From a checkpoint of a small sound classifier.
Model: 4.92M parameters, log mel input, norm layernorm, activation geglu, moe expert_choice, num experts 4, patch size [8, 16], layers 12, width 192.
Training: 21000 steps, held-out accuracy 63%.
Data: trained on acted Russian speech (Dusha), 103.2 epochs.
Rows from block 3 of a small sound classifier, named by matrix and row number. Rows with one number within an expert belong to one neuron, the router's apart. Each number is 128 + 32 x the weight over its row's rms, rounded and kept within 0 to 255. All counts start at 0. Numbers have three digits each.
Before each expert's rows are labels from the 100 clips, of 14976, where the router gives the expert most weight on average: "top examples" is what is common among them. Only what is clearly more common there than usual is listed. The data: acted Russian speech (Dusha). In brackets: how many of the 100, against the usual share in percent.
# router: router (model.blocks.3.mlp.router.weight, 4x192), inputs 0-95
# gate: expert gate (model.blocks.3.mlp.gate, 4x96x192), inputs 0-95
# up: expert up (model.blocks.3.mlp.up, 4x96x192), inputs 0-95
# down: expert down (model.blocks.3.mlp.down, 4x192x96, transposed), outputs 0-95

# expert 3
top examples: emotion: positive (38 vs 18.5)
router.3:079153128095104124095153135131060118092141143097106118087103116095151168106170079154133092121126119174144099097148148128155126088137049152156147079171149153195176151140104157110131138108159130092156133142080086118138150069127147194145161126092169082116124083072167151141121136120120088169
gate.11:079123167039167067127109132152190145097136149173170165078129083184122159137090150098148187120131152168109163155171133100125091171091157113136101115143095170164118113107142110167115104108109097159123137118138144099151134132147150147161063108107108106150184117198128174116116149150116167088
up.11:159129143173073148186148162106116178154144079071084091177131122115137049107129133101121114114134112085107100111144052120085187152167153138121086113078119156122141149146080155081123181173154112144167139082174167097143097142179091104141156147166137132131107120092149076119198114118157072170
down.11:139112147076122126127125186139126159131178097108103155154149130093147121138156082146186111086063118118074171133068123126086155127101144164166116111124164150128102123146125126181086155182126116152169156089167095135138126140091128169148110197067151152158090104096091112107125112134129104093
gate.12:146156125131125084158091111095163070195129173100200138100155093186115148169166176167203077118108171089115127152131174112174137123128199107121089141147125146071100160174105045125088106117094137085102117106113189117174089142136125140116089135117042135173115125097114129161126109121142101157
up.12:130125114071100129164148127108097150150126111059105112116126166162111127155132115171169138129095092126114107129145097132138145096194032166100149114121141157130158114119140143115120146143162124108115108108091131168150125111172133120171181138150142110068165107076169110126075139123126101170
down.12:186143152114150112077172148140083114159134065127119114123041164118114097140149142150105153090103143057160130138126092119071184130085123179162125110113102083140143118163162122100156121103120100096127146170134111175135110117117073197167157087111116146143091096154161159146148070155186107124
gate.13:142173160081135121115166156138146159104130096123129199155121128124159092174085132124151178141148160139088120134168057140077155171136172117110092124096111130149083112119155134192138100104171129145121150103238168097131111117166036160160135142128131154173155084153145110117176077139156092163
up.13:113106128109136125106152150122082137109208191110142090147111111117086196089129067117091150084054120128169135144136163062136088108123119194156115113183149148151122175159215190092143121151105113152116100097086149105124092117110148124125080072138097057126132126189166118139098138127113126129
down.13:070129186091123138126108135115131138075135117116123150193143094128160096111192119129130209143110095174139134095144076119080162108122100130163114111080116151199151119135098198121090162168147131168088129170127161144098089089130168033097077058166179117120139156134179130072100176176122162098
gate.14:113133162051174072169158147156169153141148134104158157076089108182044121163143138187174164117109166159107094165124108103047146138122150167126099161116097180133101115125095139131085107225147117128117124117091137147152104088152097130159102091139077140121152136186112100124056120149121101108
up.14:112199151137099099085156088125195111159066162131122177093127116183130063190114161175097100141143106129066068133135075118124149134126133123075140082107091123177153093142125115160101096136112120157119162082170172169137142132142114119146106114166119152111140093153104115143161090105148123144
down.14:114153114087090107159121100156195130170065126167119117098100054158104179139113145093156144130184145159126122117091198129139113190106170110083064103116147162066088159122158118100100112146090135092131084078087122090165137139171131159139092184101109125129162094113083120142086131135109220169
gate.15:119174169115183124103115150088181090129124167055168164136158124137117085174150137197151096126145077142087123168131084170120124141161124152110103135141096144215133107111112139143075108148122194151123102129156170161142062137070099071098135090169069103139104126138146110145107087089133129118
up.15:107128110162086136173146089177070204134110049163095078118163128074124148081128116091175143125151163139145099104089135137138142122131118125154123170076143129097133121112120134112161166078099060120130137132100057124139205122176108174153128173100186161136125111098124150117134134130142131137
down.15:128133079085202105133171121137121113108135190124148150075144092162095116162122173130157120101135150145121144211140179104198107127099135138071140069168131185076096111100133049161148111116139131099129110104149100102194113187137081165135150166103088112105104104125127150201101065077171134118
gate.16:138125087134132146131152167105100102159105117171119123091095138145098193090134073111123147107142146102168154125152157069156076083154064097103159044125203112152151206154142097083173124146186134081127121131108126131101137106166109162103146124121124094078128078123134103209128133156113133180
up.16:116136153134105115141073106152164157125145133115125152162158105123159057162125195158131119154136131148084097115092101205110189154093182142129122218135065138090105049097125156174080096141075118158120143148161139133153140138083147092169095144135149175203129192146118138039147127100148129070
down.16:135128114171139165084147138116140108093129141141112096087173103151129092091141168139165153188149057122154103155154078151166149130151067111068159129108130099170165113123110165119167084092152098124177120144140111129121177121168103135172175133156168143073094124151142122127143091088158074142
gate.17:070062116108196098115209104153116133122120131120123117136118177118152163069080132111107149147094158171168122172048154176130093168117096194147119162152084146123101079120113168158180149146141053121140089153190045147156118175169110143124185137128118198102151102130073159150154080106167133120
up.17:175158119140127202103122111104099164118104165102102200171128133083162062145106095094082117148146088090126143081147081156176146119140125120115135159099138085156118113121119148157110165100114215168111128141106133141082155139060110105134147127143154152116105136070158139088067108122127138107
down.17:097160064138068097114114153133122107169107139145066136139061104155117111163103140146066072128169170162129142082151186120162086111064150069097165128172175157067060148142142096173094076104097183068088145117122149079188090170098135154121111138103101147159123146103056122174122138133124107138
gate.18:129188109109121181121148078089167139112076096122114179102144101100144081139069130119178170136200152122116062162100086166100170194140139154103122144081073101126114078133139170170146132105169087176169128077118093148078163094132084126194158136139164203112161126122129132104099070116171156130
up.18:119130064095099120119115123103185116143094119136130139117091115113144135127061141110131148114169193118121059156102160104134114125133164107085120108153109140097098136163132153159194091116159054117196106059171096111145124146197134160145146143110142186108176110135063132142142130108172114184
down.18:179133113090103153146167129101112117116143145109093167172055125105123106106164065129054181097068137080123135096074118131138179097104163186139097108130174080119107130119145170161116174151176110126128144120176110097106097119078097126121099140101171136152150159129172152058165112110148117124
gate.19:183132102169100134104120149127106133166101145134096118126097130117165114125170135140105110189090157096123100097209172122152165050115110065126163104167139086124163101122110082134164087048167143075107091180137139134102175104135103149150149107129169146128124149157072188160145130182123057150
up.19:128086109158078123160064133111157129159142137101146134099192133061122152144110096156168163112116138122098086122071126153129149132157120110125110137153136124132131156188076192128141165132120062086158089121150082095113100137133194073130116129159126192163119195176119162139174150083159117150
down.19:159145054135147111044161141120077103104160146179127129092082166111083122097159107184097128128146160073184159143152166139123145052129128142101210116152093100119108065150160089147148077084151131124149166107123125122125121171085094174097154076105131115089104186151131091142122075113179090096
gate.20:102079161091108091139094143081161139130186147098141129167114120134116113115131135118118195076085143139041121126077100127098180147171126135134161106099118139183191170175105176091082160212142078164151120118127149167128071143115137095088083088189153172138116143144116099096155149122119129153
up.20:146166119146171136125143083153148095145077112114171102086129145143132132170102129110186079125181137100137075193182120117115086152107191138116038102144139166069090124129111115131168132090110129093162115101114095063142136105177076174170185179072083095133141097082137161143117109122133121144
down.20:148138157092179162109102061078139121102114251150181165070088110161068187117148162138154192114118152108104146191104163105142052155071133126134141083189097119120138118134108139138156114131178092138139122112110121137103136072114139113134117065134123092110159150197163124130096150143076162085

# expert 2
top examples: emotion: sad (78 vs 27)
router.2:169096144122225149131177117126117091168107126081200094131083165169164060161127182136135122116135112087124133201142078195114133180101165169139075134132143111087136144151150106082126172122125131096138119165075152122133103157161071116146135154134063119139151076092131180140110089124116107142
gate.11:138102175148143165165072147133130165167141087084153109167131121073197090133167100095115140125072120127093124157100092179132189155109141114205109152121160104161128145139106178107087165157133090138134111160147121145102141092122119107142060184131176145187107117107167187085201164160106124099
up.11:111169061111087101074176114125128094099122150184099148079125148168068157115100154168125110119174125130163151088163144077127072106142104134062149105127113144116127122125145102136185075116135161129123169071103155116146099153108131147116195074123099119081165119161103028179071102105146121158
down.11:089112170136138136161157111180118167104076095120112111184116091127134145127143094106122150153096141201169128105099143084155163120110068148159119112181193139197131105103106114124113131126133147105081125159117122070155164074127148161132088172084155123115124123093131238115114152190082140149
gate.12:132175144155126130119066160160122169143077119132136135103140143069156140095157057152136078144095150126121115137101105154136139135090098106199128130173157120185143109154123145115137155121125093124143167152144108116139186116120121153186084120075198151159093083132130138143210154129103110117
up.12:169150139155155132159081168151146154182104090089154136124104134066199105137189081140147099132085189093101113168101113150118175122104153071205116138153138108147130139207118136109114172135126107107138124157111099132123146131144095171171105139080146183158076088108090175145173119143140114123
down.12:157107101177098166128087110056178130170132137111109106113142086145168107069108105085139121134124169073112109123123150106123066100100161088124150174136073119084094175145169167120172122185180105153109085132159145168050106131137126089093164102170146137078116173133083072136182149103169135114
gate.13:128061097117091128126154132129074126095177145160089093119103121102146154044140116136106091161092130135152140075161170143185116083124107128157129170172141112118147091136196172084159138125140163089179111175088157095112145140075155108062147090135131064106136189123099151111114163129095096137
up.13:155099075154163164161136175090159110142135140125126120176102107152173123150149141082068105114132166101120140118206174157210094098125174114131148132183180089088090127118140126118120101140157162100113084178139120107099141146132152115143130169135113062161105123090114144091158145134095141121
down.13:107150169136128115136108080175096170155072138085137096074167128148114130155122150133195161158111131125092068110139149132129109138119106170128138120150107150112139080090107114101152125134083073130104093062096114194155180084172142153159153142129137126094152131146139162155113138131122133157
gate.14:131202142118087100155080084122131119134090162110101158107167058160165083122161136082169147129154148120070121133082116127127147150079151071104126133096120170112145157107112104165095129155129119174142138073171164161126126122116096157152129145139189134119113124103112058103147101085167138152
up.14:078047121116130103105122155167150142091150104125139103137104203129131154153092165147089103135103133167129114105153146129121123147180104133145108098152134140157108120142163145100126131102081139114097135150071112091155120118133165089089094144146090132140182092138118181136068172143075113119
down.14:108126178133094138189103099147100153139116167075108126128110083166114091205140185121102127164107106164071081086143114139136155169124163123127075114091122141088135159093137108131072164108088098088107093140128180131166131157164167102156133135176111120143144156103148172119126132101130116233
gate.15:067110127110107082117135149184077151097159141198106105083106139122119183066108123145113137173094147179204176075151158102163088121073096110157166170161129114164138087128143131098163085125121142141098136158097175127153177132127157120093082070122137113105130143188104140152106163146122120103
up.15:120086121165088114163153147119122172151148170059078062144149160140163139147108113144130157119108123147095072110157141145144141110207078149119126109117143092113152141137114125093133157116140085090132104125125105119158106134201137107179162162178154124117131099130137144144175119084136091188
down.15:074068146112095131173109142150111141110176093105117079178185158126137161098120092098150119109088087173148190100101126118117068141138110169146100177146171159098135144152163136104137147175104130119108153140096127067160097141105159109088126172117135102129136144101116091077109166097102133134
gate.16:156083147167148174157202107108129189128132110078112102162106126127137046130119143100092150159126115097125134123197082180086125151140120140143087211112099077144139088057205127127109130115143121132071103177141152135090124102167098053094165128195119145134170167118101162111155121157134133127
up.16:153066123160144156154210132119124180127141092099102090167110139130157048144121153080084151168121136100135155122195096181111145159127121140139091230115121078127108100047194123128112131122139122119079105171161164117101104125179103057100148144179118158143171153129096171095173115167147140118
down.16:146139118158091134068106086111069134143109170136116120097122151135174123109121141113126102188123080083159091104140155122158123105149109101124149119109089107107187180121145146113142165084145071135193113161116150180125195172155166106142144145172151114067159122115133102147114145081148069185
gate.17:122164090080108077127158099164122117122092099126100177117096087128159144127145112148140110127107192136129108136157169081107112088082147101121142162171109182100116142146174150183160079149124143089086111118133158084144120105135078230147116126077129172109152157133061134137129098177176125127
up.17:153133136129082178121104159113123186156150127090112093117105150075102111132156101174141206131111154081129047094106082184126172128137129134160108118121144053143130100192073183069128146128174058148150136078075113129083140077117136109187146096121135162167146161124125150113116138138123096137
down.17:174178108160089127116043145129156110133134162164116165119079133095163152118160112176074088138118145095137106064159129191149186088099123088105157129138134120156098082150117118128071113131085151133142184115117183106112133153067186099156106109118137129194113180132166096107149185105083082099
gate.18:120078187131108108107107066138136082094114157125139076101143113189123127138069173153105102184170084143115124129181094110098067186097122101117146159158078127166178108147129129055116119144101158128175105150113171150122187119111154103105090065146098091132139145128099128102125182113069102101
up.18:135122185140138113099071084118160081113094148154150115083140107188115108130084153165146102177210095119104097149147076166112102176129118074104157120131092112187190091141131125070071135122124159131205135170125146157115185145124163099170097053148106087131111117122104123105127160088111123113
down.18:137129113124092161170129146086177125127119157111118145141076114134157098168133117133117127133148134131017118111127092151171136104122151068095127080157161118148141138138112140116112134133161166109130091111069120103102103122137150136131148102161141122179134099098112114115079143111099092210
gate.19:054058184094096076134118141172083153070157109088118098095174176135155150113133144154188157208048105171142067081123104150131138138128092080174127105138111195137185127135152152122163169086080120099167105161126130107201151141150168114104135109141147128114143142157098149141104154091118021171
up.19:102082097107115110120120143136082171138138116090108087137148136117121157125092154131144175144133120128120058110127140156163173104198115124105142053120138150126154102158124078128111174047136076137196138124116059092185145175208168133181118149131203115142129154093106165128123121073169035164
down.19:116142225107145111088128102115175147077133123165138165123168083137126088125091151117133197139154082128138120164150039128068111210134115167092120126065123142205102130121135142128065095146132080236151188088110159139128142124107135132158124135147130128091141127121172109089135102105162170124
gate.20:118056159124082133139152052109132133128130177129120056137111120171112123125142195144114151145131080120135106086126099145126104143137115144094148125137097114100185110113120129064140142128151105135139116159047159133107147115128142100093171064152119074078169189108104138087103186127076113123
up.20:154089159135133162178151072087162124169140148118145066167080080180107068143147172131099180115161110109096084143132088136102143157156142119081164107090108101087186131103109102073121152128189094143122108126063139174088152101154101107124155083162126078092171148079118136074117160175089154131
down.20:093120151091138091190125123128163111109106129058159090153074113168129096148070155100116143098105111179106125146159084099173104158152139112136116097130155184138160147129112145090141152146136140133107099085068120171188100106173126138157108156162112088125172089110155119097075164163072129184

# expert 1
top examples: emotion: neutral (64 vs 35.8)
router.1:145110097153088137126112149107127182117168100182081156143172138081058163107107090119100162116124132110148137086105162095116171103167130130099151136089116118109092079108128123190124113133138104170130154118196103132109146157106182122107120119119173155110081197176130102105172135110176155087
gate.11:072101154104122067155136136161110145098113128093127095119123148162108181136085133123130116101100090196103142111096124097172098163139091173151124111122192184158158163132178110111107154167113125126135161091102115149190158115141130145135103173106091062108117080079152096134128152117088143165
up.11:148124140081159121078168103143142092146133094145179127077083126137153085102128175144139110151164145111135085186161074150081106181117120094146113104103067107133147150141114171103157119127111157127174164124088141143146109136156084154173167086139136151112147082144087109140059090138121078118
down.11:166099070193144165116127140101126077155107161128117115119139155147143124130097188114131096171155149091163144134188137147142103126118140088116152133164094109079164113136121067120170094062152145083132087158175092150102165201179151105166200123138122127124100098137074118201175115099162091122
gate.12:120108155120093104137132100156091189098120118124089109143187095125129146021158090140167108150088131155111166094076155069102122103107085150189165178159122162184154153132140133124151127181137091143106148123101107221112146139083116134082104104133163154063066147188105109152103121114119123095
up.12:122106105177123138132120124153102101121106114169121089113121162135200115074117146128099031205140101150160133113135157135122110094108103083120127125168164098158164128144097107087195123059118187049154106206091136092119180147135153116103125168131148106136121120110070132170134182138081070165
down.12:127162093159164166063195124155065085109079084125079143138114093143183105149160105152133085193098152160135118116167160122112112103094113105136128114158142115125155127117154138161145099079132188075056132202160121126096160110107092163146158108113131111077098130122089147178169065211145141146
gate.13:132177164084131120102152098162142127124090084112132151096120128100133058146183107176165102126174125128127103138100073158078135131092114109147116197079094161189123102154195176134145137189106198149120167119068116146132124085116046156140154089129126171115089129124111112123055086112120118127
up.13:151151111100114131149072189167196135212163105143183152085118125098103098161118104155158164097166173116111109164152125145086179111132179058144165130093146133118099118141138122136107090142117159119131162127115127086124088113162118155209096120121185150201085139181136096097101135117160087107
down.13:164112136148104143159148118130065158155124102056110086120153145120128130102164126113159158148093094090100117100186090129180154087146095186146147102082195085136198124091075120105128198101149075133167115164128110145147164130178130114186161139119168114143146096085169154133150136086141085151
gate.14:114157101129139054118130173135123036113146123103135126147148147185175166166139151132129039117081130135128115136131159088153110129114172125079096112156162169074074150147125101149142097107091159072111102088147137080179060170117151147101127187082061120131132151122081123159138102076148085159
up.14:148150103134151087104142132121130111112114141075112163118149175125178159185104157128134073124109158097125047152129153127128135143134161112096086106172119151099078119135114115181164111084121110093144066117172085115159079163144135164144158153107108185119140147120089140164146087075155087173
down.14:188152051166103141118111167112189134213152093177087117122133120111100109172126148163127158091193178060118157103169119161104154140144141085071173124066134088090117134131092091137074082095147122113149179102165153153115147122145142097186110102147185149147109141135138045124148126148171162107
gate.15:103139158113165077146150120176107120100113140084158109080136114183107151136138171099147129124097099152132136142147120145206150165110134182141132093109176154108126113103180104137112148068091107147129136101142118154211168153147119156179106180082113051131120065094180195113142083106134140132
up.15:143164127132150122136125120145115131097099201080123156096145113142128163132161136081133150125078131118112098132105151124217167128103166139148138064150169138102109127096208102172114137058140105145138086112177088138159161171110150175188107177082177069157105108108158225071178119104141135121
down.15:144089125091144083127111115141123115171148138098167140110128160118114162150136136114159166144094210104104047178119168127137150173136203118175125071148110150115101140189074129104158166103114087108198089103107106123165107142154163178110126102113119181126124152166086161148125104138163097151
gate.16:148138144151103157099098093105082121173115155074123125132130165132158101185175163192122136175083086096082072121162085182177172131120084091103115075128176098154191124139119117062095150099158097077148136161117164141113151098091138100156115112149135114137189130115165175142153133135138054184
up.16:156151139153096161095091098101093116184116158088123139138134166125164094189179149204114135171087090094087078110162090168177167112113082080098132073138176097160185113133099117072088142089154101073137135163123168137108154098087145097163119103149133129138185130123162169137160132131139061186
down.16:172110125147067136147105102146140150117122104157048122176136070112118145094117079129101211119104131135147143073038143111101140145109066170128127085119168099174140124131097150154160117132177098097130130128196123095152143120139193116120090145055192177087129132122103174111191171098184176139
gate.17:114132136084146098142138078165165108119068159089161088111098091146140134117106151127124136114132131155151100159174121108145061133091101122123128115190149139138149134127154166075191118133132103099126106109090088113136143080162099149205142155111116107094158084145100143168107136167099107133
up.17:109201113137149118126173089144151146153058135134096156078122113139105122111114148120134099138184168142165080113145144165124109117095175149104105192144077137080069082090154076171161097099122118127133114124173113139159150172154106135202154151087095146107101105150080141197132040113168146127
down.17:114170118107094079134115142150159104155120110194081180120167110153125105185118142163118130132178147134064071122103112077094082134125147072095108141126130163151102149135122147193117077150112160105135095073193128110121073116126113147089112100127112190137152173162066122120176128101146075173
gate.18:132164191135135080159076114151177171149103139100149146069164124153095099146109168153214128151183122136096144162137090129114120160135134102114146135104114177164138142082087090148092125118088145156128163110142132184186135152123095133215112092156103131169068069141145113159124115072135118122
up.18:172180087159085125095065088073166114176093175141126188096146119134124127147167139189154119145152174077081106125081131122126113099089169067106139121137076128153125129128111117158118113132135160116121112135155140158108111149062130134126143043156079120155104170147102117175132113115155131157
down.18:135143131134055134125068125142164165141136127121117102083139144065127136171143096180167124152131129109105097073158088172128163108141115089145128151120166115147148114157062197054086130138115132119151158103054120126114157100106145098165138083164166160152126145132170127130068174081113053114
gate.19:115115142123091126138128096129144176147076147094119116128124135088130144142124085175164134146107136131078041116068086162149118159129103179181083155157103115196150150184111238086139168168136088126167084123102088134122123082125155111132138077160119179143171135143107137132113139085114112174
up.19:132135154124141106136132174161105099094168101161126138128140110163149111102117172077099121155152115151193197127173138094125133105090150064091165107121131160087115123082159044171132098094099169117072167153163180122153157173132122151131122174113144073122075110126133147109155143165110139075
down.19:188177098149170176068148086094111082143097181149164197111079124154124139135165130170095056158143137098099110162123179167133087110057190126097059178173082088099086106122163112131121117081129154092133108132113156098085156109065115112151143118099069120154109159159116143154110103137094129104
gate.20:061142113124091065132116131159082098150139175067088084118154125193115173121156157129120072112115073178138114082113174077162111091137109138109140119132173192073133168100140087126111125144087170113105120113108171160218119193118143115142127150131121046111093110122127117161117124074143087186
up.20:125145116103141138086133116133170129085115085190170144099105154094116129158074188142107161118176137154121125143154121195099099156120121159082105167126091127194115042142170186151167086145107112149134154090125113114098130097133160137124126111132130183157197108140121120104092161169096200083
down.20:058105207090121088131135069179120125087107121122143076114145043147119142069171122087131168146086111189134117089094117127151157125084077180141118129142116167147169149127144192065104147182100127131125130116071159130163163106135167152085090096120143105071127125127107215114104134130109179127

# expert 0
top examples: emotion: positive (43 vs 18.5)
router.0:082160152113094092145070104172174105134073159127153131124139080171177117153132160111149127169124137191105120109134122087128051136087140057145127163172119158149130175114118141093137093148108159118074071137066177151123116088121131096115090100165113122156165148160078107142072190167049130141
gate.11:133124075108146078101141145136113096161122151147111134126088109177152142081127153093104116125114161117177146125136191072142084083106116133127190101172135140082153176129150087149154080211146115124093125120171146175117150166157141152116128155118092115069125096144077077168128115140144142134
up.11:109123174129095176121164100083142178068114122109128113142120108083084117136101113139131162111165089149132073117142096161094158159171095183136087122109089121155155086122116213099132154108141092174164119118089088103114119062119120119136163083154175107112134159087162150085138137124115139111
down.11:121126172109163099100099147150094101066187114135163127101137161134162161142150135175166065141095083147143136145150132106095108149133101074165123130115110148163128173161110145091121114130085155142147182135076178144147092113096142156109083118104083125143118111139158132117083143111098098147
gate.12:117184126078105096136090128171083069107144157131142145077154095187122119150070159076149146114151102146140150079213112074155114138132152093088138095094168168078131174088103088152115106068093169149101122088105169133161138142163141133121118159155147074128161115108184112109092148125113128143
up.12:119096082156097183140180139130101216137099097096048121195109148033155137121160034153099118129085164150136104105084140152143167088128098154174108156146166091161117105142132174125175161125140109089140109155144083105098116093112093124126145143097132210135097138109114152137151103145136109162
down.12:105148142144105105116193133190110161119151105127065134125222113118141101127154112142166069138137078159117163105155092127119161102117127170135131160104120160167124132109147116183113127113054163132114168156171144160162132174090084137162125137137134138139009120122160141143166065055194091095
gate.13:088109078167119141123153160112098117073156160145079082176094159163163153112100142073060122109122143150187173093131181138145113131135105134116098110130111075084073131100150113107138099089127128139138141120143193098126110203123136086106095181138113098134143112111164076132168114105138110103
up.13:122187137125075187178117093147124161163071058125122171093176078075094111140155085160201126131147144114081093116099106188111155121115184143159075161119150157126160135140098174137116161145110110110149094115157109135106160051125088155132134121120129154141141146122130179150133129154140134155
down.13:104077122137086099124163159153072127170205081119090067171109171117149113068178117134093102123095094177140161096135110091109166090168095112124155162087143120125164171140177166109151132149093175124117166155127117129154061141133105115088162107138157160104055130143096085092168109140152106143
gate.14:122079091117205110103105181139162060173131086182196093095091139128135169093116107109135104134132187133172149185139170120092060099085178097145140102173121133078133165152115108092199117132135128106117138155124105099118126144185137152103098103100069113142126156165077109183156148138097110114
up.14:128185140161120141145162121114103173101133149118112146119189133141082074178104184158148127071198075116104121109146085165128168166172102159074107156055123156145112095071147134177053125128107147163141165073166151149176101128120090119149166160153150134124122085099200071094114081100177166120
down.14:141089106156171169119135191134124122136133049162139134172122137078203096092105110097111112169152125140210150172144141160101146088134131069159122198134131086112116110146117146116172090121116149106148134210138122096079117130129117111108106174113163144140094142152092114091167128159130070097
gate.15:122157135111115064125175138126122164117164183151075138101151118165054114118151151112117136129139119149148167117163145070148147094145125139100173113094112184140147119095101035180106094100125138189089173112158164163210120207148114119130101121154100101092084143183122096149114099078162114132
up.15:122137169092121080181093117157124160150132136091135110092152085165083154133167117083205132107068136096110149144099121066142157159119169129147106069099195167059132201144143094119128166111111109128108134091119141119197133127148125164146102182082124098123090086123157149155115101109174113132
down.15:109123073135093105137129172136137127151162040167103069167103137086116131102139121114082178071136139146186153086125140145136178096174115155087169123078173088120139081132141078090142092137136142121118165118118140097183138159175144145103121167095198113153126143126153086102174137143134158132
gate.16:150073160134133180194117111061174114146123125106155120195056094130117097134157115140080160118102115125076116134092102131102160140140116111135135144147116094150155152143120178110104175152181117131102057153109112151076103100098124087084134096196115134122146157091087151091105166171091180145
up.16:156079171158155168180097121057170100140131106116180108190080096149125093130176146160081133120129114124092136144085130142097133127118130101123158172154113093126151139136124149107085161173172148129082080161110132167078095103075129082072131090188088095125124162106086125092108151176070193130
down.16:080097150075115069114103143177089110132134080113123118107113126166175131115084131110135116170134091173132101095174068162147138149173103093120158122076155191149156132167122157086127133148075131124147149133059154097166146162165177176148100171127122150135132112106124133098080151103117060180
gate.17:096155155147078160216158105143179205107130099124093101193152066135104074127109074086127193105163133164122154103177110121126144120113121161126116107080153127144116112101088133110119109098139122173097112058133168120109107076117067112138099168123193101145113114098162133103156124181127150107
up.17:176099106091153143073082152112064088157119130107165126108090178128184106139128187166133127178072117077115070156112103154131115140133115078126149137156111101128192120157172179091159141178142074111145131191087088151107154113157152108148149114169114191097190144140094129130089140123124106168
down.17:087080093095180077143100140114159084079152107150174090119090108143101203110097178087105149103153162149183155180122168133119088136114095162103144119155087157156095114155162142123144077169115066124163106114127081120143133154143200169126089147103103114118147139181099151136136176145088203060
gate.18:041131098058088075150128173155077142149160126113083123143134137111094131139160076179151121100053114193116137096078123105141154080170130115144126104102196183101143181144166125126112159148093150114112123104105137119188079125115148106091095130123109157144101133094127105134099144098118090173
up.18:191113124163178186109131110089167098093093150142185149108078123106140161109116155058088135127170173076143109175136153153131101180093119161120107100150092058152126122144114140156165143078187107124181110137162058139079169133142113177152164127111157110134130102144138178141167115146144163096
down.18:147093122098191125124062121143078087135130156135207141123120138136162156129113165080146091171131128142172137187201127126133053104109121084171166167191107119085099110156081141124170095131078125106151106130095108113096135096105173112132136124135143105171193180176129138088122194167042091111
gate.19:125172161140142161167114100124173142135107125149166167067174156146091106145070156123188121131205095110140152130096136140071061163138152115113112156104090142096095119098147102182100120135081137171104176101155159154123112158136115073134150109167067121121176131143131074166097138073113157089
up.19:149168148141147157145100116122141119147124147180177175050158162145091105148088164115172118151182092098149151134122136142084066139133149095108128146099097129093111123081145083173100114113081147165108180118150168157127138163149121059145147108172083119135181156160142084153082134078104144082
down.19:164119057114122151046110191099098084145148125164128185124082183095181143076131096165097114132124165093160157128158146171152121054143118078124160102173126080116124099169141191134179098116168165098162145142139127083088107134090140129115153098111134137148147116127107091125101123140151079126
gate.20:154118063166104158155181129100124122140140098103099059156090146146103105116107143111083133075154156124161121118175171114122122130169114188081138120115129103072136143113128094104170121121190106109142097106160098103120130157224102147127202171122133132073157083071145110149210102148164130167
up.20:155077155120212126121162119104144157105124129132165115119100145088120155105165111132140142147105117102135080188098112143088153108146108141183128131163083096162142094171165174089154155166166078134157118175056062164088130082099111134154148069150126135114144161148072170146087131153120104116
down.20:107116130128159127105111122071134063138191145161162132138145142167134095159078161122134161110119089102140148176083079159084133169128163116090128095087095139121143146149147174099123123116108131121142126108134176095120058158138146056082113126165052106142152141140150047117143133100120179146